From a checkpoint of a small self-supervised audio encoder (BEST-RQ).
Data: trained on acted Russian speech (Dusha), 26041 training examples, 75.7 epochs.
Rows from block 2 of a small self-supervised audio encoder (BEST-RQ), named by matrix and row number. Rows with one number belong to one channel. Each number is 128 + 24 x the weight over its row's rms, rounded and kept within 0 to 255. All counts start at 0. Numbers have three digits each.
After each channel's rows are labels from the 100 clips, of 14848, where the channel reaches its highest value: "loudest band" is the band of the loudest frequency at the time of the peak. Only what is clearly more common there than usual is listed. The data: acted Russian speech (Dusha).
# convs1: first pointwise conv (model.blocks.2.convs.1.weight, 96x96x1), inputs 0-95
# convs3: second pointwise conv (model.blocks.2.convs.3.weight, 96x96x1, transposed), outputs 0-95

convs1.34:129134128139178125128128128106128128128128128126123117095113056101081109103125040128144183112128163128121130135128197158128118128083135146109111128138136128128133128128161128128128128101128172128047128114101128089094128128128091125135128128128137128069128123156128118128128137126121128128
convs3.34:128091128137128128164128128128128128129155128152128128128128128181147175128128131128148128128173128128217128221160122128116131118142133108159128128134128128114128128128120143126128128128128128128128151082144128128112128128170188147084104134128097130173199177128112128128164128138128128128
loudest band: 4000 to 8000 Hz

convs1.51:129102128163128150128128097128128128100145128128136111150128114134081137093126116128128183066128128128089137128093128147128128128154150141173148057128098124128128177128125128128128171100128128128124128072172106128125128125052128128128128105090128075128128128125166115128121128083155128152
convs3.51:128047128148127128088178128128128128125128128128128133107164128125128079186131127128128128128128133166128106128128128100128128128136128128084128091128147177128182128128128109177090161192128056151115128128128151130161091162128128120139128128125128121127109155128128095128131128118128182128
loudest band: 500 to 1000 Hz

convs1.29:116132128128146128142169109108128128130128116128156174158128129101094128148087112125139142121135128128128128183157128171121139115073114149128102128128150128102098181161095128085128150128129128243159087128133128128128143144086172155128128128081128131128127128128118128132128128113128105128
convs3.29:128109128177128128128128117128128128156131159128128105128147103128171128128101128105128085136116128128128128134082121128128128175128128208128128181146128141128128128151128128128128114163128128095128128105094158128155128128152128093128155139100105128128128128128101255128171119114128128120
loudest band: 250 to 500 Hz

convs1.35:128110128015109128162128126131105128150128128163143128128128128139109128052130128128128128128135135145114128171145128154121128098128171118209128128114148146128153128128085129128128128128223159101103094126128128128112118165128128134134123097128128137128128128128128130124128108128128131128
convs3.35:085128113163128128107128128128128087158128128128165141128128084055128102207122124128128128128098141128087128110126128128128107128138164090128079150128128164133110117149128128058153123128081094088128089128128123082128128128128128162128128118118128147128155128106138128140076129128128160108
loudest band: 4000 to 8000 Hz

convs1.37:129131104121128128111131128128128128128104128125090052128128128128168128128128173128128128098131128119128128128128128128148148087142159072069128103169166128128128038165128064155128128141083128126128113064157128130128128128093128128128149148128168128128149128128124128165128128108119128145
convs3.37:099128128128162073128215128110136124113128128143129118128128102164128128101128128188105128128128128128126086099128200128128109077128170128128169128083166103076128128128137128128128103113163163144107128128128178128128128099128128129128118110112135076120128128128128128128174128104144130128
loudest band: 250 to 500 Hz

convs1.70:128128141182139134128175128128144111091135128128128128118128128154128128140106156128111106104086182128128139128128187128102138099128128128100128107128121163128132128128089189088068126131128164128128128128128085128128128128093128043130156102128111128121128127090090088128128144128070128128
convs3.70:128128128098115128157128128191128088156128128128062128128128163128083128116131156161128142128091091128128128128128127128142128096128128137156136205128128108112128128129086128201128128128128144128097128128118128158088195128128128176128128128158128128056128128128128128128128128128128085122
loudest band: 4000 to 8000 Hz

convs1.75:119128137136119098126123128128128170128128169159160099097128128129128116209115085112128128128128128128128134128075079128079152072114094176128128135112128128128178074128083131128128128128128128128128128113128094152151128128111128154124064113128128128128128132128128111131085095128128073164
convs3.75:168128128094117128108128128175128128128128098073128159128128150173128169128128135128173128128128128128139109175128128128146128040128128115128128128128128130124128128128128128095128128135102128176128185122119128129128128077128128128169095106132134150127160128128128128147128090184050128170
loudest band: 4000 to 8000 Hz

convs1.55:149153095205082128167092128128092134128128128128128157128118128092128128110154120128128160167195150128128128128079128119139131128128128142143069128128157128130128128128128161136128129128128128128128128128128133183174128142207128193128128128060128128128105137125128128106128128128128113128
convs3.55:109113184142181164183128128128128196128119106115128128128104124112128137060128128147051145128128134128128128139128141128128128154128128157128128142128128124128128153128176128128128077128068125128128079128142141128128128111062128128135128128128128168178128128122131113106128128070128128128
loudest band: 500 to 1000 Hz

convs1.44:125128128128153129130128128050128128125128117128102128081191171128128128128128117128170141128149128128128128128128128138109154128128109128069093145161128128185128128182128165134128128116107128134128128128128143128116105128102138038087128128128128128081168128128136128187154128128128115169
convs3.44:109128128086128128128140128175132143144117115128128117128128126075128139128128128128148137128150128128185119171128128128128154127128128132185128128128128125200128128196124201095143128202128173128145128188128128076128128128128128173128100128128082128110128128115128120128128128128143128152
loudest band: 250 to 500 Hz

convs1.4:160128128149128214146128128128128128128099099128132199128128149128106099109128128247128128126128128128128171128171106158132128128128134134082136128175163128128128128128128153143128128128076129115128128109128128111128128128163156128095086141128128109151128124128109128135157128128128155128
convs3.4:104128128154150128161080128128128128128128128128083128128195127061129095161150153128128128128127128128094139099128128128103105128208176128128128128128058086086150184116147132128128128128128128072111128128165128128123156129128128128102128128128128096128128128127128124128170157128155128100
loudest band: 500 to 1000 Hz

convs1.43:128158085116126172128139143128128134157150123140116128128128145141128128128128191128175099128111128128128128128128128128128128128148128128123128128135133147166128146178074099128141134128209128148231128127184059128155128152128140128075128141151128128128128128128128128153128128117121128110
convs3.43:161164128126086128167103113092186128128114139128128128124180128128128107128128128128144189128128128128082128128138122128097128128128128129097135128128128175060135070164199125130148173114128079141152139105161128128133146113128128088128115122131128148162112128128128107130107128180151128128
loudest band: 4000 to 8000 Hz

convs1.62:082127128148128133127112190128128106128128128235119128147134128094128134190129128166095128128146128112128128170128092135128128134128138128094144128148128128128128163128128089128166128125175128128145128087214128128128140128183138117128128128107128162139128111089128128128128128146128128128
convs3.62:159128128128127168104128073131128128128128128076128128128097128191148102128128128118128128111092128128113128161128073135128128128128099105128156128120115145128166128128106128128128099179135128128166172075128088128128080128128128150128090128128128152111149128040101102128100128128128075128
loudest band: 250 to 500 Hz; 500 to 1000 Hz

convs1.46:128128128128136128151176128092104076143128128038135114128128128128128113128128085128141128128128128096128203193117114128081128090077128128128128120128128120128107161128128140144128129128153122128128128127128075128129127128128136127122128128128128128086128128085128128147071128142204121102
convs3.46:128128128128128120128128114129128099109056128156118128128128093091051087119150168128128104128128181128128128128128128125128128108128128182128129128129128128128128153065127128155128128136128130128128128163164128130157145128126079111103128090128074067128108091144130162068128128128128093128
loudest band: 250 to 500 Hz

convs1.92:128128157128112128170128075153103128128151080128139128128128128093168128140128128128111128128128128105128128128128181128128128128128122128079165128138096121086103128128132107073128128128189108164128046086167128128128128128128128128128128175157178162118173128109128128128128073128128143128
convs3.92:128138128103143128159159148128139128155128128102190128144195128155128128128129128094128128150128128128128183128128128069128085128128128167072128128180128116128128128124118190122128128128128128128124107132128093128128051128128128131128128128122147067128139128128133146128128168128108202128
loudest band: 250 to 500 Hz

convs1.13:128174150077165128108128128128128146194127128128128132128128149100126128026128103125128123128102128128128128094128128128128128122125135128128128140138128128162128146128251128126128128128125128106054128128105135128128130128128128128123128128128128183128128128128128128128117169128155149124
convs3.13:135128120128227120135035128128134128128145128128128128104150128108105128133116189128128089128186128128128128138140124128128128128100141155128171158128128157120128128092138128128136128128128124128158128117090128146136158128128128128137128123132150136148127128128128128128128155194061099071
loudest band: 4000 to 8000 Hz; 2000 to 4000 Hz

convs1.90:128164125128128190128136136095128158128128128128128175185151128128121101083131104119185128144128152128128128128128128128128128149128143118111134128129128128128128140143126162128155143128255128182128128128128128093126128131128128128128137128150094116128154128128119128128128128133128121128
convs3.90:128128128128137172104128128156128128126122128128046127128128141155128123128128103128128128115128128128143128128128143192128128128128128128128128086128151140180128152128131120128128045128128128071134146112148127117128128128087120133128108128128128140130153128102128128128189128129086015128
loudest band: 500 to 1000 Hz

convs1.6:182128096128128128128149195128129128128163168128120128128128112128121055119137128128174128128156166128128121128088109129128161172143128121087079139128074163128110128128128128173076136128128132155128128128128149128136129128145199175128091128152128141079128128128128112151124104146128128128
convs3.6:168098067174146133128128028144128087143128104126128128128114129128099128128128128128149128128117128095128128128128151128128113096128166128128128128103128128181154184103155154121128128128186128115138147128167180150185182128152118128128128168128128128103152128128120128111128119128128128128
loudest band: 500 to 1000 Hz