Rows from block 2 of a small self-supervised audio encoder (BEST-RQ), named by matrix and row number. Rows with one number belong to one channel. Each number is 50 + 12 x the weight over its row's rms, rounded and kept within 0 to 99. All counts start at 0. After the name is the row's rms in percent of the matrix's.
After each channel's rows are labels from the 100 clips, of 14848, where the channel reaches its highest value: "loudest band" is the band of the loudest frequency at the time of the peak. Only what is clearly more common there than usual is listed. The data: acted Russian speech (Dusha). In brackets: how many of the 100.
# convs1: first pointwise conv (model.blocks.2.convs.1.weight, 96x96x1), inputs 0-95
# convs3: second pointwise conv (model.blocks.2.convs.3.weight, 96x96x1, transposed), outputs 0-95

convs1.25 086:85 37 50 42 50 50 50 50 50 50 61 50 50 43 50 39 50 50 50 50 50 40 40 41 50 50 50 50 30 29 40 50 50 44 50 32 67 30 51 50 50 25 50 52 50 50 52 64 50 40 50 45 50 74 42 50 50 45 50 50 50 50 51 50 50 50 13 42 74 05 50 51 50 50 73 50 50 50 33 48 50 42 50 49 17 37 56 50 54 50 50 80 61 35 23 50
convs3.25 090:40 29 29 70 49 83 50 50 32 28 50 61 50 50 39 50 50 50 52 50 50 08 49 39 51 70 50 34 55 50 50 32 50 50 47 89 50 50 50 50 50 50 40 50 50 50 43 50 45 60 50 76 48 64 56 50 50 50 50 21 50 49 50 50 67 32 50 50 50 50 44 50 50 50 26 38 50 39 50 50 50 50 50 79 55 50 50 60 38 50 56 50 60 36 80 48
loudest band: 250 to 500 Hz (55)

convs1.56 106:50 29 38 50 36 34 50 50 50 23 50 43 22 51 50 73 71 50 71 50 49 50 50 64 60 24 50 50 50 50 30 70 72 50 25 50 72 43 50 50 50 50 50 50 50 50 50 50 39 62 50 57 42 44 62 72 85 50 64 50 50 52 39 42 61 39 31 50 50 50 43 50 87 50 33 50 48 34 59 50 50 50 50 60 50 50 50 44 50 50 56 65 45 76 43 50
convs3.56 106:61 50 50 56 50 54 50 50 49 50 67 50 00 50 71 50 35 50 19 50 50 68 50 57 50 50 50 50 68 71 50 50 60 52 50 50 50 54 50 27 50 50 39 88 53 50 50 50 54 57 50 36 26 50 50 44 50 50 50 50 50 50 63 50 63 48 82 47 46 50 50 50 50 60 77 50 70 69 50 40 50 50 51 50 50 55 37 50 25 54 27 50 50 41 50 50
loudest band: 250 to 500 Hz (48)

convs1.40 094:52 46 54 50 50 94 50 21 28 47 50 50 50 47 71 43 50 80 49 50 64 41 50 63 50 50 50 54 50 33 50 50 50 50 50 50 50 50 50 33 38 50 50 50 63 50 50 63 50 32 50 99 45 50 38 50 46 72 50 50 50 45 50 50 50 50 50 61 59 50 50 50 66 50 50 27 50 50 50 68 50 42 50 50 19 50 84 50 75 42 50 50 50 50 50 51
convs3.40 089:49 50 50 66 50 50 50 50 29 18 46 50 50 56 50 50 50 79 43 52 50 50 50 50 79 66 50 23 24 43 50 50 50 54 66 50 78 50 25 76 68 71 50 42 66 50 50 47 43 50 50 50 56 40 50 50 63 50 53 50 50 40 30 44 50 32 60 30 35 66 50 27 50 42 56 50 45 50 50 50 57 50 50 50 52 53 50 58 50 71 50 44 84 50 50 28
loudest band: 4000 to 8000 Hz (41)

convs1.93 086:50 64 50 50 50 78 63 43 45 50 66 61 50 50 50 50 50 33 50 27 32 50 50 50 57 50 50 50 50 50 50 54 50 46 50 40 50 50 60 33 31 50 50 40 50 64 60 61 43 67 50 26 50 50 33 50 50 71 03 36 50 45 49 32 50 50 39 49 61 50 50 35 50 05 19 50 24 42 32 50 50 50 70 44 59 50 50 50 62 50 50 47 50 50 50 50
convs3.93 110:59 50 37 53 50 59 19 44 50 50 50 50 50 50 50 50 65 64 50 51 05 66 36 50 50 65 50 23 90 67 39 50 50 50 54 70 78 80 27 50 45 58 50 46 35 50 63 50 50 50 52 63 44 50 65 50 50 50 50 47 59 50 50 50 55 50 50 50 43 23 41 50 50 51 58 74 37 50 71 40 50 50 56 63 50 42 40 50 50 57 50 50 61 50 50 66
loudest band: 250 to 500 Hz (41)

convs1.14 095:57 50 50 50 50 83 50 53 55 50 50 50 50 64 77 50 50 50 50 50 35 50 45 50 68 38 70 63 50 50 65 50 50 50 16 27 50 50 79 50 50 70 50 78 76 41 60 50 44 50 50 50 26 30 50 50 38 50 77 50 50 50 49 50 50 50 50 50 50 50 43 76 50 50 50 54 50 50 49 50 38 34 58 50 50 14 79 69 50 50 50 50 55 50 50 54
convs3.14 106:53 50 70 73 87 34 50 50 66 50 35 50 50 38 49 50 50 50 45 67 50 50 50 52 50 33 50 50 50 41 50 73 43 35 32 63 61 70 43 42 50 72 29 50 50 73 50 50 62 50 50 36 56 64 70 28 50 59 50 45 50 49 50 50 50 37 68 50 53 50 76 52 50 47 39 62 70 50 50 35 50 65 30 71 50 61 49 14 50 50 41 30 50 50 43 52
loudest band: 250 to 500 Hz (42)

convs1.60 110:50 50 50 59 51 50 54 62 46 50 33 55 68 50 54 75 53 40 13 50 50 50 50 50 52 50 68 38 47 50 50 57 61 62 32 50 67 50 64 46 49 50 50 50 50 65 44 50 51 50 41 50 53 50 38 49 00 68 50 50 50 50 97 50 50 59 52 50 50 41 50 16 49 49 61 50 39 50 50 50 50 50 50 50 50 34 50 40 46 51 50 67 50 50 50 74
convs3.60 116:50 50 50 57 75 45 50 32 47 47 39 50 50 50 64 54 37 28 50 50 54 68 50 43 34 31 44 72 50 50 50 64 50 50 83 50 35 49 45 61 50 48 40 22 67 39 46 50 50 36 50 39 50 50 44 50 33 76 53 44 50 17 55 50 51 50 50 38 45 50 58 50 50 45 50 67 16 50 60 58 50 32 41 56 50 42 78 39 62 50 71 38 50 60 23 50
loudest band: 250 to 500 Hz (47)

convs1.88 097:50 50 50 42 44 50 50 62 50 50 50 32 50 61 50 99 65 50 51 50 50 50 50 45 50 50 52 50 29 81 62 50 57 57 50 50 50 50 49 50 50 50 39 44 50 50 50 30 50 50 50 50 69 50 06 50 61 63 50 50 57 50 50 53 46 51 74 35 50 50 50 46 08 50 67 85 50 52 50 50 50 40 50 46 62 61 50 50 50 50 50 49 50 23 50 50
convs3.88 092:50 96 50 37 30 50 61 66 74 71 50 55 50 77 86 64 50 50 55 76 50 50 57 50 50 50 50 50 50 50 50 50 47 50 50 50 55 41 50 50 50 50 39 37 49 91 65 31 33 50 50 64 87 50 48 50 50 50 52 63 47 61 50 46 50 63 47 50 32 50 50 50 54 50 50 50 50 65 50 66 43 59 66 46 50 50 50 34 50 62 50 50 50 49 50 50
loudest band: 250 to 500 Hz (45)