From a checkpoint of a small self-supervised audio encoder (BEST-RQ).
Model: 0.913M parameters, widths [96, 144, 208].
Training: 7700 steps, batches of 256.
Rows from block 8 of a small self-supervised audio encoder (BEST-RQ), named by matrix and row number. Rows with one number belong to one channel. Each number is 500 + 25 x the weight over its row's rms, rounded and kept within 0 to 999. All counts start at 0. Numbers have three digits each.
After each channel's rows are labels from the 100 clips, of 14848, where the channel reaches its highest value: "top examples" is what is common among them; "loudest band" is the band of the loudest frequency at the time of the peak. Only what is clearly more common there than usual is listed. The data: acted Russian speech (Dusha). In brackets: how many of the 100, against the usual share in percent.
# convs1: first pointwise conv (model.blocks.8.convs.1.weight, 208x144x1), inputs 72-143
# convs3: second pointwise conv (model.blocks.8.convs.3.weight, 208x208x1, transposed), outputs 104-207

convs1.81:500500500568500500500500500500490514500519500500579486474462500501500500489500500541500500524534500481495500500500479553500494502491456500495438507500500441500481539500512500500500524494500500500535500500450509496508
convs3.81:451532488491492498500500526500500486460476466500523490476500496542500499532470500500500500504465492496459441500424470500545500500500500476500500502500500500500506497500500500515507500500493501489500500500501500489441500506414500500499500500480500532502500500482500500461467500500475500558500490500501500494500486
top examples: emotion: angry (45 vs 18.3)
loudest band: 250 to 500 Hz (44 vs 19.9); 500 to 1000 Hz (28 vs 8.8)

convs1.180:505500535500500481530430590500500543500500500500490468500479493500521559500500500500500475560518485529533500548500500500500549493500500500500529516500479450500500500500500500500492500500540500525500538545439444500500
convs3.180:500500483500500500500500500490500500501481500500501500500500483500511500500500500481501500500538500477503500500504500500524462494500534519500408500500524500500500510500481535471500500464500510500500591517500545500483504500479500500500493518466500548523565500500491500460500551500519500500500500498485500500542497
top examples: emotion: angry (41 vs 18.3)
loudest band: 250 to 500 Hz (49 vs 19.9); 500 to 1000 Hz (27 vs 8.8)

convs1.168:498504483500500500521564485507500519500483506500500447500500500500543500532500524506500466500519472571500518545513500500500500500407500513518500500500552521493500500500500588459500455500494458500500479547508504500500
convs3.168:529500500500500500500570528500500476506556500479501500500500500500500533500556500490498500432500500500500500545503500503523500500500500500522500500528500419574501497444520468500452500489507500500500500500500501500507511500511500474507500536545500500500486566374500500552500516500500553500500500500459500500472500
top examples: emotion: angry (57 vs 18.3)
loudest band: 250 to 500 Hz (48 vs 19.9)

convs1.104:500500438500493449500423491559500500500500448500524497500500500507500573549542500553500500537519500542500500533514500500500500500496510500500500500500500549500527500500500558500500500500500554453453500500516500500445
convs3.104:500464500500500500495515501500500500500534500527500496500500500502501494500484560476449505500500501500500500451474500500500500476500500499500500500500500500463545500496508500506500500500500560500500500500500500500463516445500468500500501500545500500500476561500521500500500500500426500500463463500477492435500500
top examples: emotion: angry (43 vs 18.3)
loudest band: 250 to 500 Hz (50 vs 19.9)

convs1.197:482532520483500500507487500500553552500500500500423500538500504530500500511498524523500541500500500500518500500500500500500500500397500500500500500500527492500500500500500500500500504475500499500489526561500505500515
convs3.197:500500502480499563500500482508497500500526547534500500485500500503565500500500550480500527500500500516548500541500500522488500545511500500519500500509458502494500494503500500520498500523500507504449500517479500515542491500500507500498514500500527485484500505542500500500527512560446530523478465488500500500439574
top examples: emotion: angry (42 vs 18.3)
loudest band: 250 to 500 Hz (47 vs 19.9); 500 to 1000 Hz (25 vs 8.8)

convs1.98:489500497531514500464500497450500500423474500500499500500500546460500529507519500592500500527519500500481500465500500500502500486500512500461500435500500500500496500441476500503492454500461500488500500500484477500497
convs3.98:491500517483473577500500500500484500471489500500500451487500581500500439500456500499511500526500498533500512530500500500500465500442543466472590500504500500420533421500518470495500500500500478506506500485541500500463506558533509497517478507500530500500500500473500499547563532500500500500500500476500511500500503
top examples: emotion: sad (58 vs 27)
loudest band: 4000 to 8000 Hz (41 vs 7.6)

convs1.74:500500500500501500483460448515495500531449463529477500500500500571500500495452500471500500505521500500500531496508500466500491500500500500513495539500500466500500500500466504500482500500500450500500500549479500500500
convs3.74:433507518500496523500396544500500488500511500485481490499500500487500500495500500500489503500500500500500500500500500504517500500500602509498479500500500434500499482517500500458500500526500549500500560502548503537500517455485500491469500458486500500500494495521490500500500520494500500454498531500500420500500500
top examples: emotion: angry (52 vs 18.3)
loudest band: 250 to 500 Hz (40 vs 19.9); 500 to 1000 Hz (25 vs 8.8)

convs1.113:500500524519464541500504500500500532500496500500500506488498500498500512500493500445500500500500533500500500500506519461542500459479500480500500485499502500500478464489461496500500475535524500594500488498498518501558
convs3.113:500586500500507500483531500500523465489524512569531500446493500480463500479500500500500500500523500502500436508499500500500488500500500500536515500460538497500500424500500495581496500506500500500500500500500500500500491500543500564500503478500500382500500500444500504528592500500497501500505500500500500497500527
top examples: emotion: angry (47 vs 18.3)
loudest band: 500 to 1000 Hz (26 vs 8.8)

convs1.87:500500500497500501500500545478518502515500500507500499526448497510500492544542500489500500509512500500487540455500500500564500465500435500500500500500500530500500500500426509499500454505538500500500500500477478500500
convs3.87:499500494500454525581500501500500500500473414500500500500486495499500412500500500500453440502500500500500500500573522500484500500457500500576500497500500438500518548448524500500557499433500500500545484523500546500500502516500474531500500500459500500506500500453500500500500471500542456505500562552500506500521429
top examples: emotion: angry (50 vs 18.3)
loudest band: 250 to 500 Hz (48 vs 19.9); 500 to 1000 Hz (27 vs 8.8)

convs1.80:512512471500518500500459500500499493527484500435500500456500476500500460496500500567510504524529484548574500500450500505493500500496515504503489485519479500448495468491500479505500500500475551500543500500500496474500
convs3.80:500534500500500498526500496500515500467500498500535531500500500492498500534500477500503500500490572464500500436449522500500507474500500520497483491500495500500500518492500500500480491475505500509500466513469469501498500500500484503500495500427500500500538500500443562459489452507500467500518500560537500500500500
top examples: emotion: angry (47 vs 18.3)
loudest band: 250 to 500 Hz (43 vs 19.9)

convs1.139:500500500499500507500538500500500537500500486503500454471475500523500500476500575521505479584500529445469484530500500500500500501500502500513500500500500464483500500500500455506500500458500500500500513500504424405413
convs3.139:489500443491542500500483501500520455500500573469455497500500500500500496534493465500500454500500567500468500500433467435513500500500500478477500488524500528554497500500500528471500500461500500500556510570500500500500461498488500488505500500500496530500576500500501441522499506500500526500500437527504500500500500
top examples: emotion: angry (50 vs 18.3)
loudest band: 250 to 500 Hz (49 vs 19.9); 500 to 1000 Hz (26 vs 8.8)

convs1.179:506426505500500500500500500500499500500500500500582500482500512474464500500500500535447545602481526457500500500500500439500466500468485520462500510500500500500500498500460500500500500465499445500500500484555534516500
convs3.179:480500500500500531500500545381500500462497505500500500497491500500583500512500530500500500500557500500477500500547500486501506500500500500543529500500478500500500500521500500500493555514498538500500500500500500500556500500500515465511500500528544540510500500500531521500481526500480500510564546505546561521500513
top examples: emotion: positive (39 vs 19)
loudest band: 250 to 500 Hz (43 vs 19.9); 500 to 1000 Hz (25 vs 8.8)