config = dict(
    hop_length=160,
    win_length=512,
    hidden_act='relu',
    eps=1e-08,
    one_sided=True,
    adamw_lr_other_params=0.0011,
    l1_shrink=0.01,
    magnitude_pruning=0.5,
    epochs=75.7,
    lr_schedule='linear',
)
Rows from block 6 of a small self-supervised audio encoder (BEST-RQ), named by matrix and row number. Rows with one number belong to one channel. Each number is 128 + 24 x the weight over its row's rms, rounded and kept within 0 to 255. All counts start at 0. Numbers have three digits each.
After each channel's rows are labels from the 100 clips, of 14848, where the channel reaches its highest value: "strongest on" is what is common among them. Only what is clearly more common there than usual is listed. The data: acted Russian speech (Dusha).
# convs1: first pointwise conv (model.blocks.6.convs.1.weight, 144x144x1), inputs 0-71
# convs3: second pointwise conv (model.blocks.6.convs.3.weight, 144x144x1, transposed), outputs 0-71

convs1.140:163128128128128101093128127128116183128135128104128128128128130128133128128138167092179128148128128128169128128055099128127128122128128128128108128128128123159105128133183142128128081128128128128128138128123128128131
convs3.140:167128128131111128093128124128128128128137096093062180128112128128128115128112121148128128128128128106128129128160128128155128128114127108123112128114088128128128126128128128128128128128115141065162255128128161124128
strongest on: emotion: neutral

convs1.68:127128064086128179130166149130113128082195163131184185109118128155128128128091158112106134167128146128126128115128131128120128103128128134146128121143128092128108083128128128128128098060142136147128128128115150128218
convs3.68:128128128044128136146100110128163128161156128153152108128134128169128128128145171128184128128128184074154128140158128128114128168128134128128108128128178128165121131128128128128178128128140137126128128128128067138169
strongest on: emotion: angry

convs1.11:128128119128128122081128151128150134128120128120111122128124128088128148128128115151158122128128128129103128128124128128128028113128128164128135128128128112128101161128128128169165128127128108128128128128128128128096
convs3.11:128131123120128158110128128105128128141150175128128128132128097085072118172156135122096128109128103128140128128128128134128128097128128119136128135136119087128128124128164074160091128113128128124127078142170128127130
strongest on: emotion: neutral

convs1.65:155121128104103128092129146128128073169156128109125128153128100114128128113113128176128222128101128096128128128136168126165128126128128128128095128128128128131117128090128128128128128128130155125128097128129160128152
convs3.65:128128178128128128128128128128128128114183128125133128153107128143133128106128128137128058152128128128128124049128128128142119128124128131106123140128142126128128128106127174048066128152181128115128117185128145128128
strongest on: emotion: neutral

convs1.5:191151125188128098128128128164071128130110128128055172146128086030128128163103128128128107128144128145128128129157109132135128128128075128128111128128173131128087122109128128130128100136128128156128128118128129128128
convs3.5:130079121116128049137166120147125128128128112128087150169128173142138089117128128128128128126079170128110105128128161113084128127077140176122128128128128159128116128125131131082149070140088071128128128128118128128128
strongest on: emotion: neutral

convs1.142:128122099102100056128043151132128088125128128128128124165121128098175128107132128176132146128160128116142128148128159128195094128112120111128128178128058147128128135120128145128128152128130128160128128128128130128128
convs3.142:137121161129142128128128076145087088118128120128102128128128151141146128146128106104128128128128141186132128128171165074081122130128128128128117128128162125148128128128128149114128114115138091128157128128128128188120
strongest on: emotion: neutral

convs1.75:128151108071128205176209128128128207128128114128140168128128128128128126128166142093128122113128200128128128142094140064124128128128110119128128128158107124114132128128128164123128128215128128128128128147112128146128
convs3.75:144124129184128163128128153128128133128128100128115128116128128128098128128128091143125128128128128128128128155128110128128128128174128128105045123128121128128110128128128128155070145128128134099128128128128187128091
strongest on: emotion: angry

convs1.106:118069191132128118104128128113128097128128128128193128129112169128128098145128128128128128042102169128122128128117128128151128128128150128128116091128128128169128142128128128132177128135128098107149128086128128117204
convs3.106:123097128128082125169128102049151103128128106112128102128128131128128128128128128090182128142128128130128116128128128167157128126128095113127113060115128124111120100109128128114128126128128160128054148128128128128128
strongest on: emotion: angry

convs1.87:112088120128128128128083164173128128131130056128128127134128133162128106128128128190116116106164152122128096120128128128134183128128090128128128128078095128136160222128128128129117128145076128138128128160128128128128
convs3.87:128170130128128128128137148128140128136140128128109136060123129133108128154112128199135128128128145128128128128058128128153128128128189128129128128128186104115056128128128131128128128175147128128128128128170184128161
strongest on: emotion: angry

convs1.29:128128086132213128128126132128128128128115136126128104128128123128128128156128128139142128084128128058100124193140129128154166071116128128128128150128095128128128128128086087128128128128128126128144181096120093172128
convs3.29:128118128146128124128146179128081128123138143089128077199128128128128136134128128114078099128129136181128128167137129128128128126126129128128128088128078128128128088128128128163135149128128128128128121128128165089128
strongest on: emotion: angry

convs1.109:127167128128208131128141086128128128093128122128132138101128128101128128128086154128199139136128128123162128084127128128111042128128128130156128128114161128096109128129135128134112128160128101128124148132128128128071
convs3.109:128128128093128128140211127128128114161128128090086128128186128128128119128128128080146128128113128129128150202128128128128070116128128128102128128169082145188128150131128128128128104069115108128142128128128128128128
strongest on: emotion: neutral

convs1.123:128128128132023128172128097128131128150128074128110128176128128128150128106128128128128128128128128103128128128122128128165128128165128128139107137090069128126146128128097128128128128128128134113128129094148128128128
convs3.123:128128088128095070098128080120128128128128052174157101128090128128128128116128131095128128128128128144106122132123128128128111149128128127128065128109113128128128119128154128131139144130105128128128128128098130128128
strongest on: emotion: neutral

convs1.26:128128094166185137128174074128128128128166128128166098128165128142128106110184111128106107128125176173162128079128128128128141128133104091153135162128128148128128127165128128128128128078128128098128076124128128128128
convs3.26:128128128093128128128128128108103106128128128131128119128095083164151128071095128128128123128128125135128128092146144054123128128119101128137136132128130128133128128102126128128120180128128128128128128128144128128128
strongest on: emotion: angry

convs1.21:128128128128153128128176140106128128100128149075137112128043111141128128128128128128128123128128128190128128144151128103128123126128144128255107128155136128084122128126121097066128128166128128128128128098128151100134
convs3.21:149167128128128132128149233128128128182128140128165161110128067100128171128128128128128101128128128128128128128092087128128128130148091128187128128128128128128128157083128128130128128078200128077101128189128128128128
strongest on: emotion: angry

convs1.117:127128119156064128122137128128102128128063128128128081128128128128180163041128128118128073113128137144128128078243131128141128139134128124128128128129149145130128126128126118128173164128128113128103128136128128137155
convs3.117:128131063085067085128128124130128130134109105091130128158085128128128207107161118075096186128128125128068165128193153128128090092128109129089131113163128128128145128192120128105126129119139128105128127153128128121081
strongest on: emotion: angry

convs1.104:128128128093128130134128128168098114128128128153184128052113128128084155158128119128128128161128185128050134128128128128128100096053128060120128128128093177128128162125105128128146073128128120129128128116128144103128
convs3.104:099124116075128128128128074128128128128128090158092128105128171128052128128072128128128134128138151125146128181128117128128128133197121142134128128198089128128128128164188128128128128128088093127135128137128098182128
strongest on: emotion: angry

convs1.84:098128158128132120128128118128149128138098128128088095165128107164127143127119128148131142069152128184128148128128128128128129128128065128128128129158093205157089128128089122128159128128128128146129128128144122145128
convs3.84:128128128128124128101128090120119128128138128128158158145129128128128115128126128128128128128122128128180142127099131108128113128115101128160128167120058079128128161128128128125155128132165194128128125148128155127156
strongest on: emotion: angry

convs1.132:128128128165080128128128178128150128173128128106128107129128128128162128070128137128128125164128128042166128111171232100153128164108128144183123095128128128086096128135128128112128128128128128114139166128128128124095
convs3.132:114128128128119128128157128123214194100128128128128157128112130126131128128128128095128128128116128054128128078128191128128123126128128145128128169171198128167166128128074092111128095156128128128128140123160128128128
strongest on: emotion: angry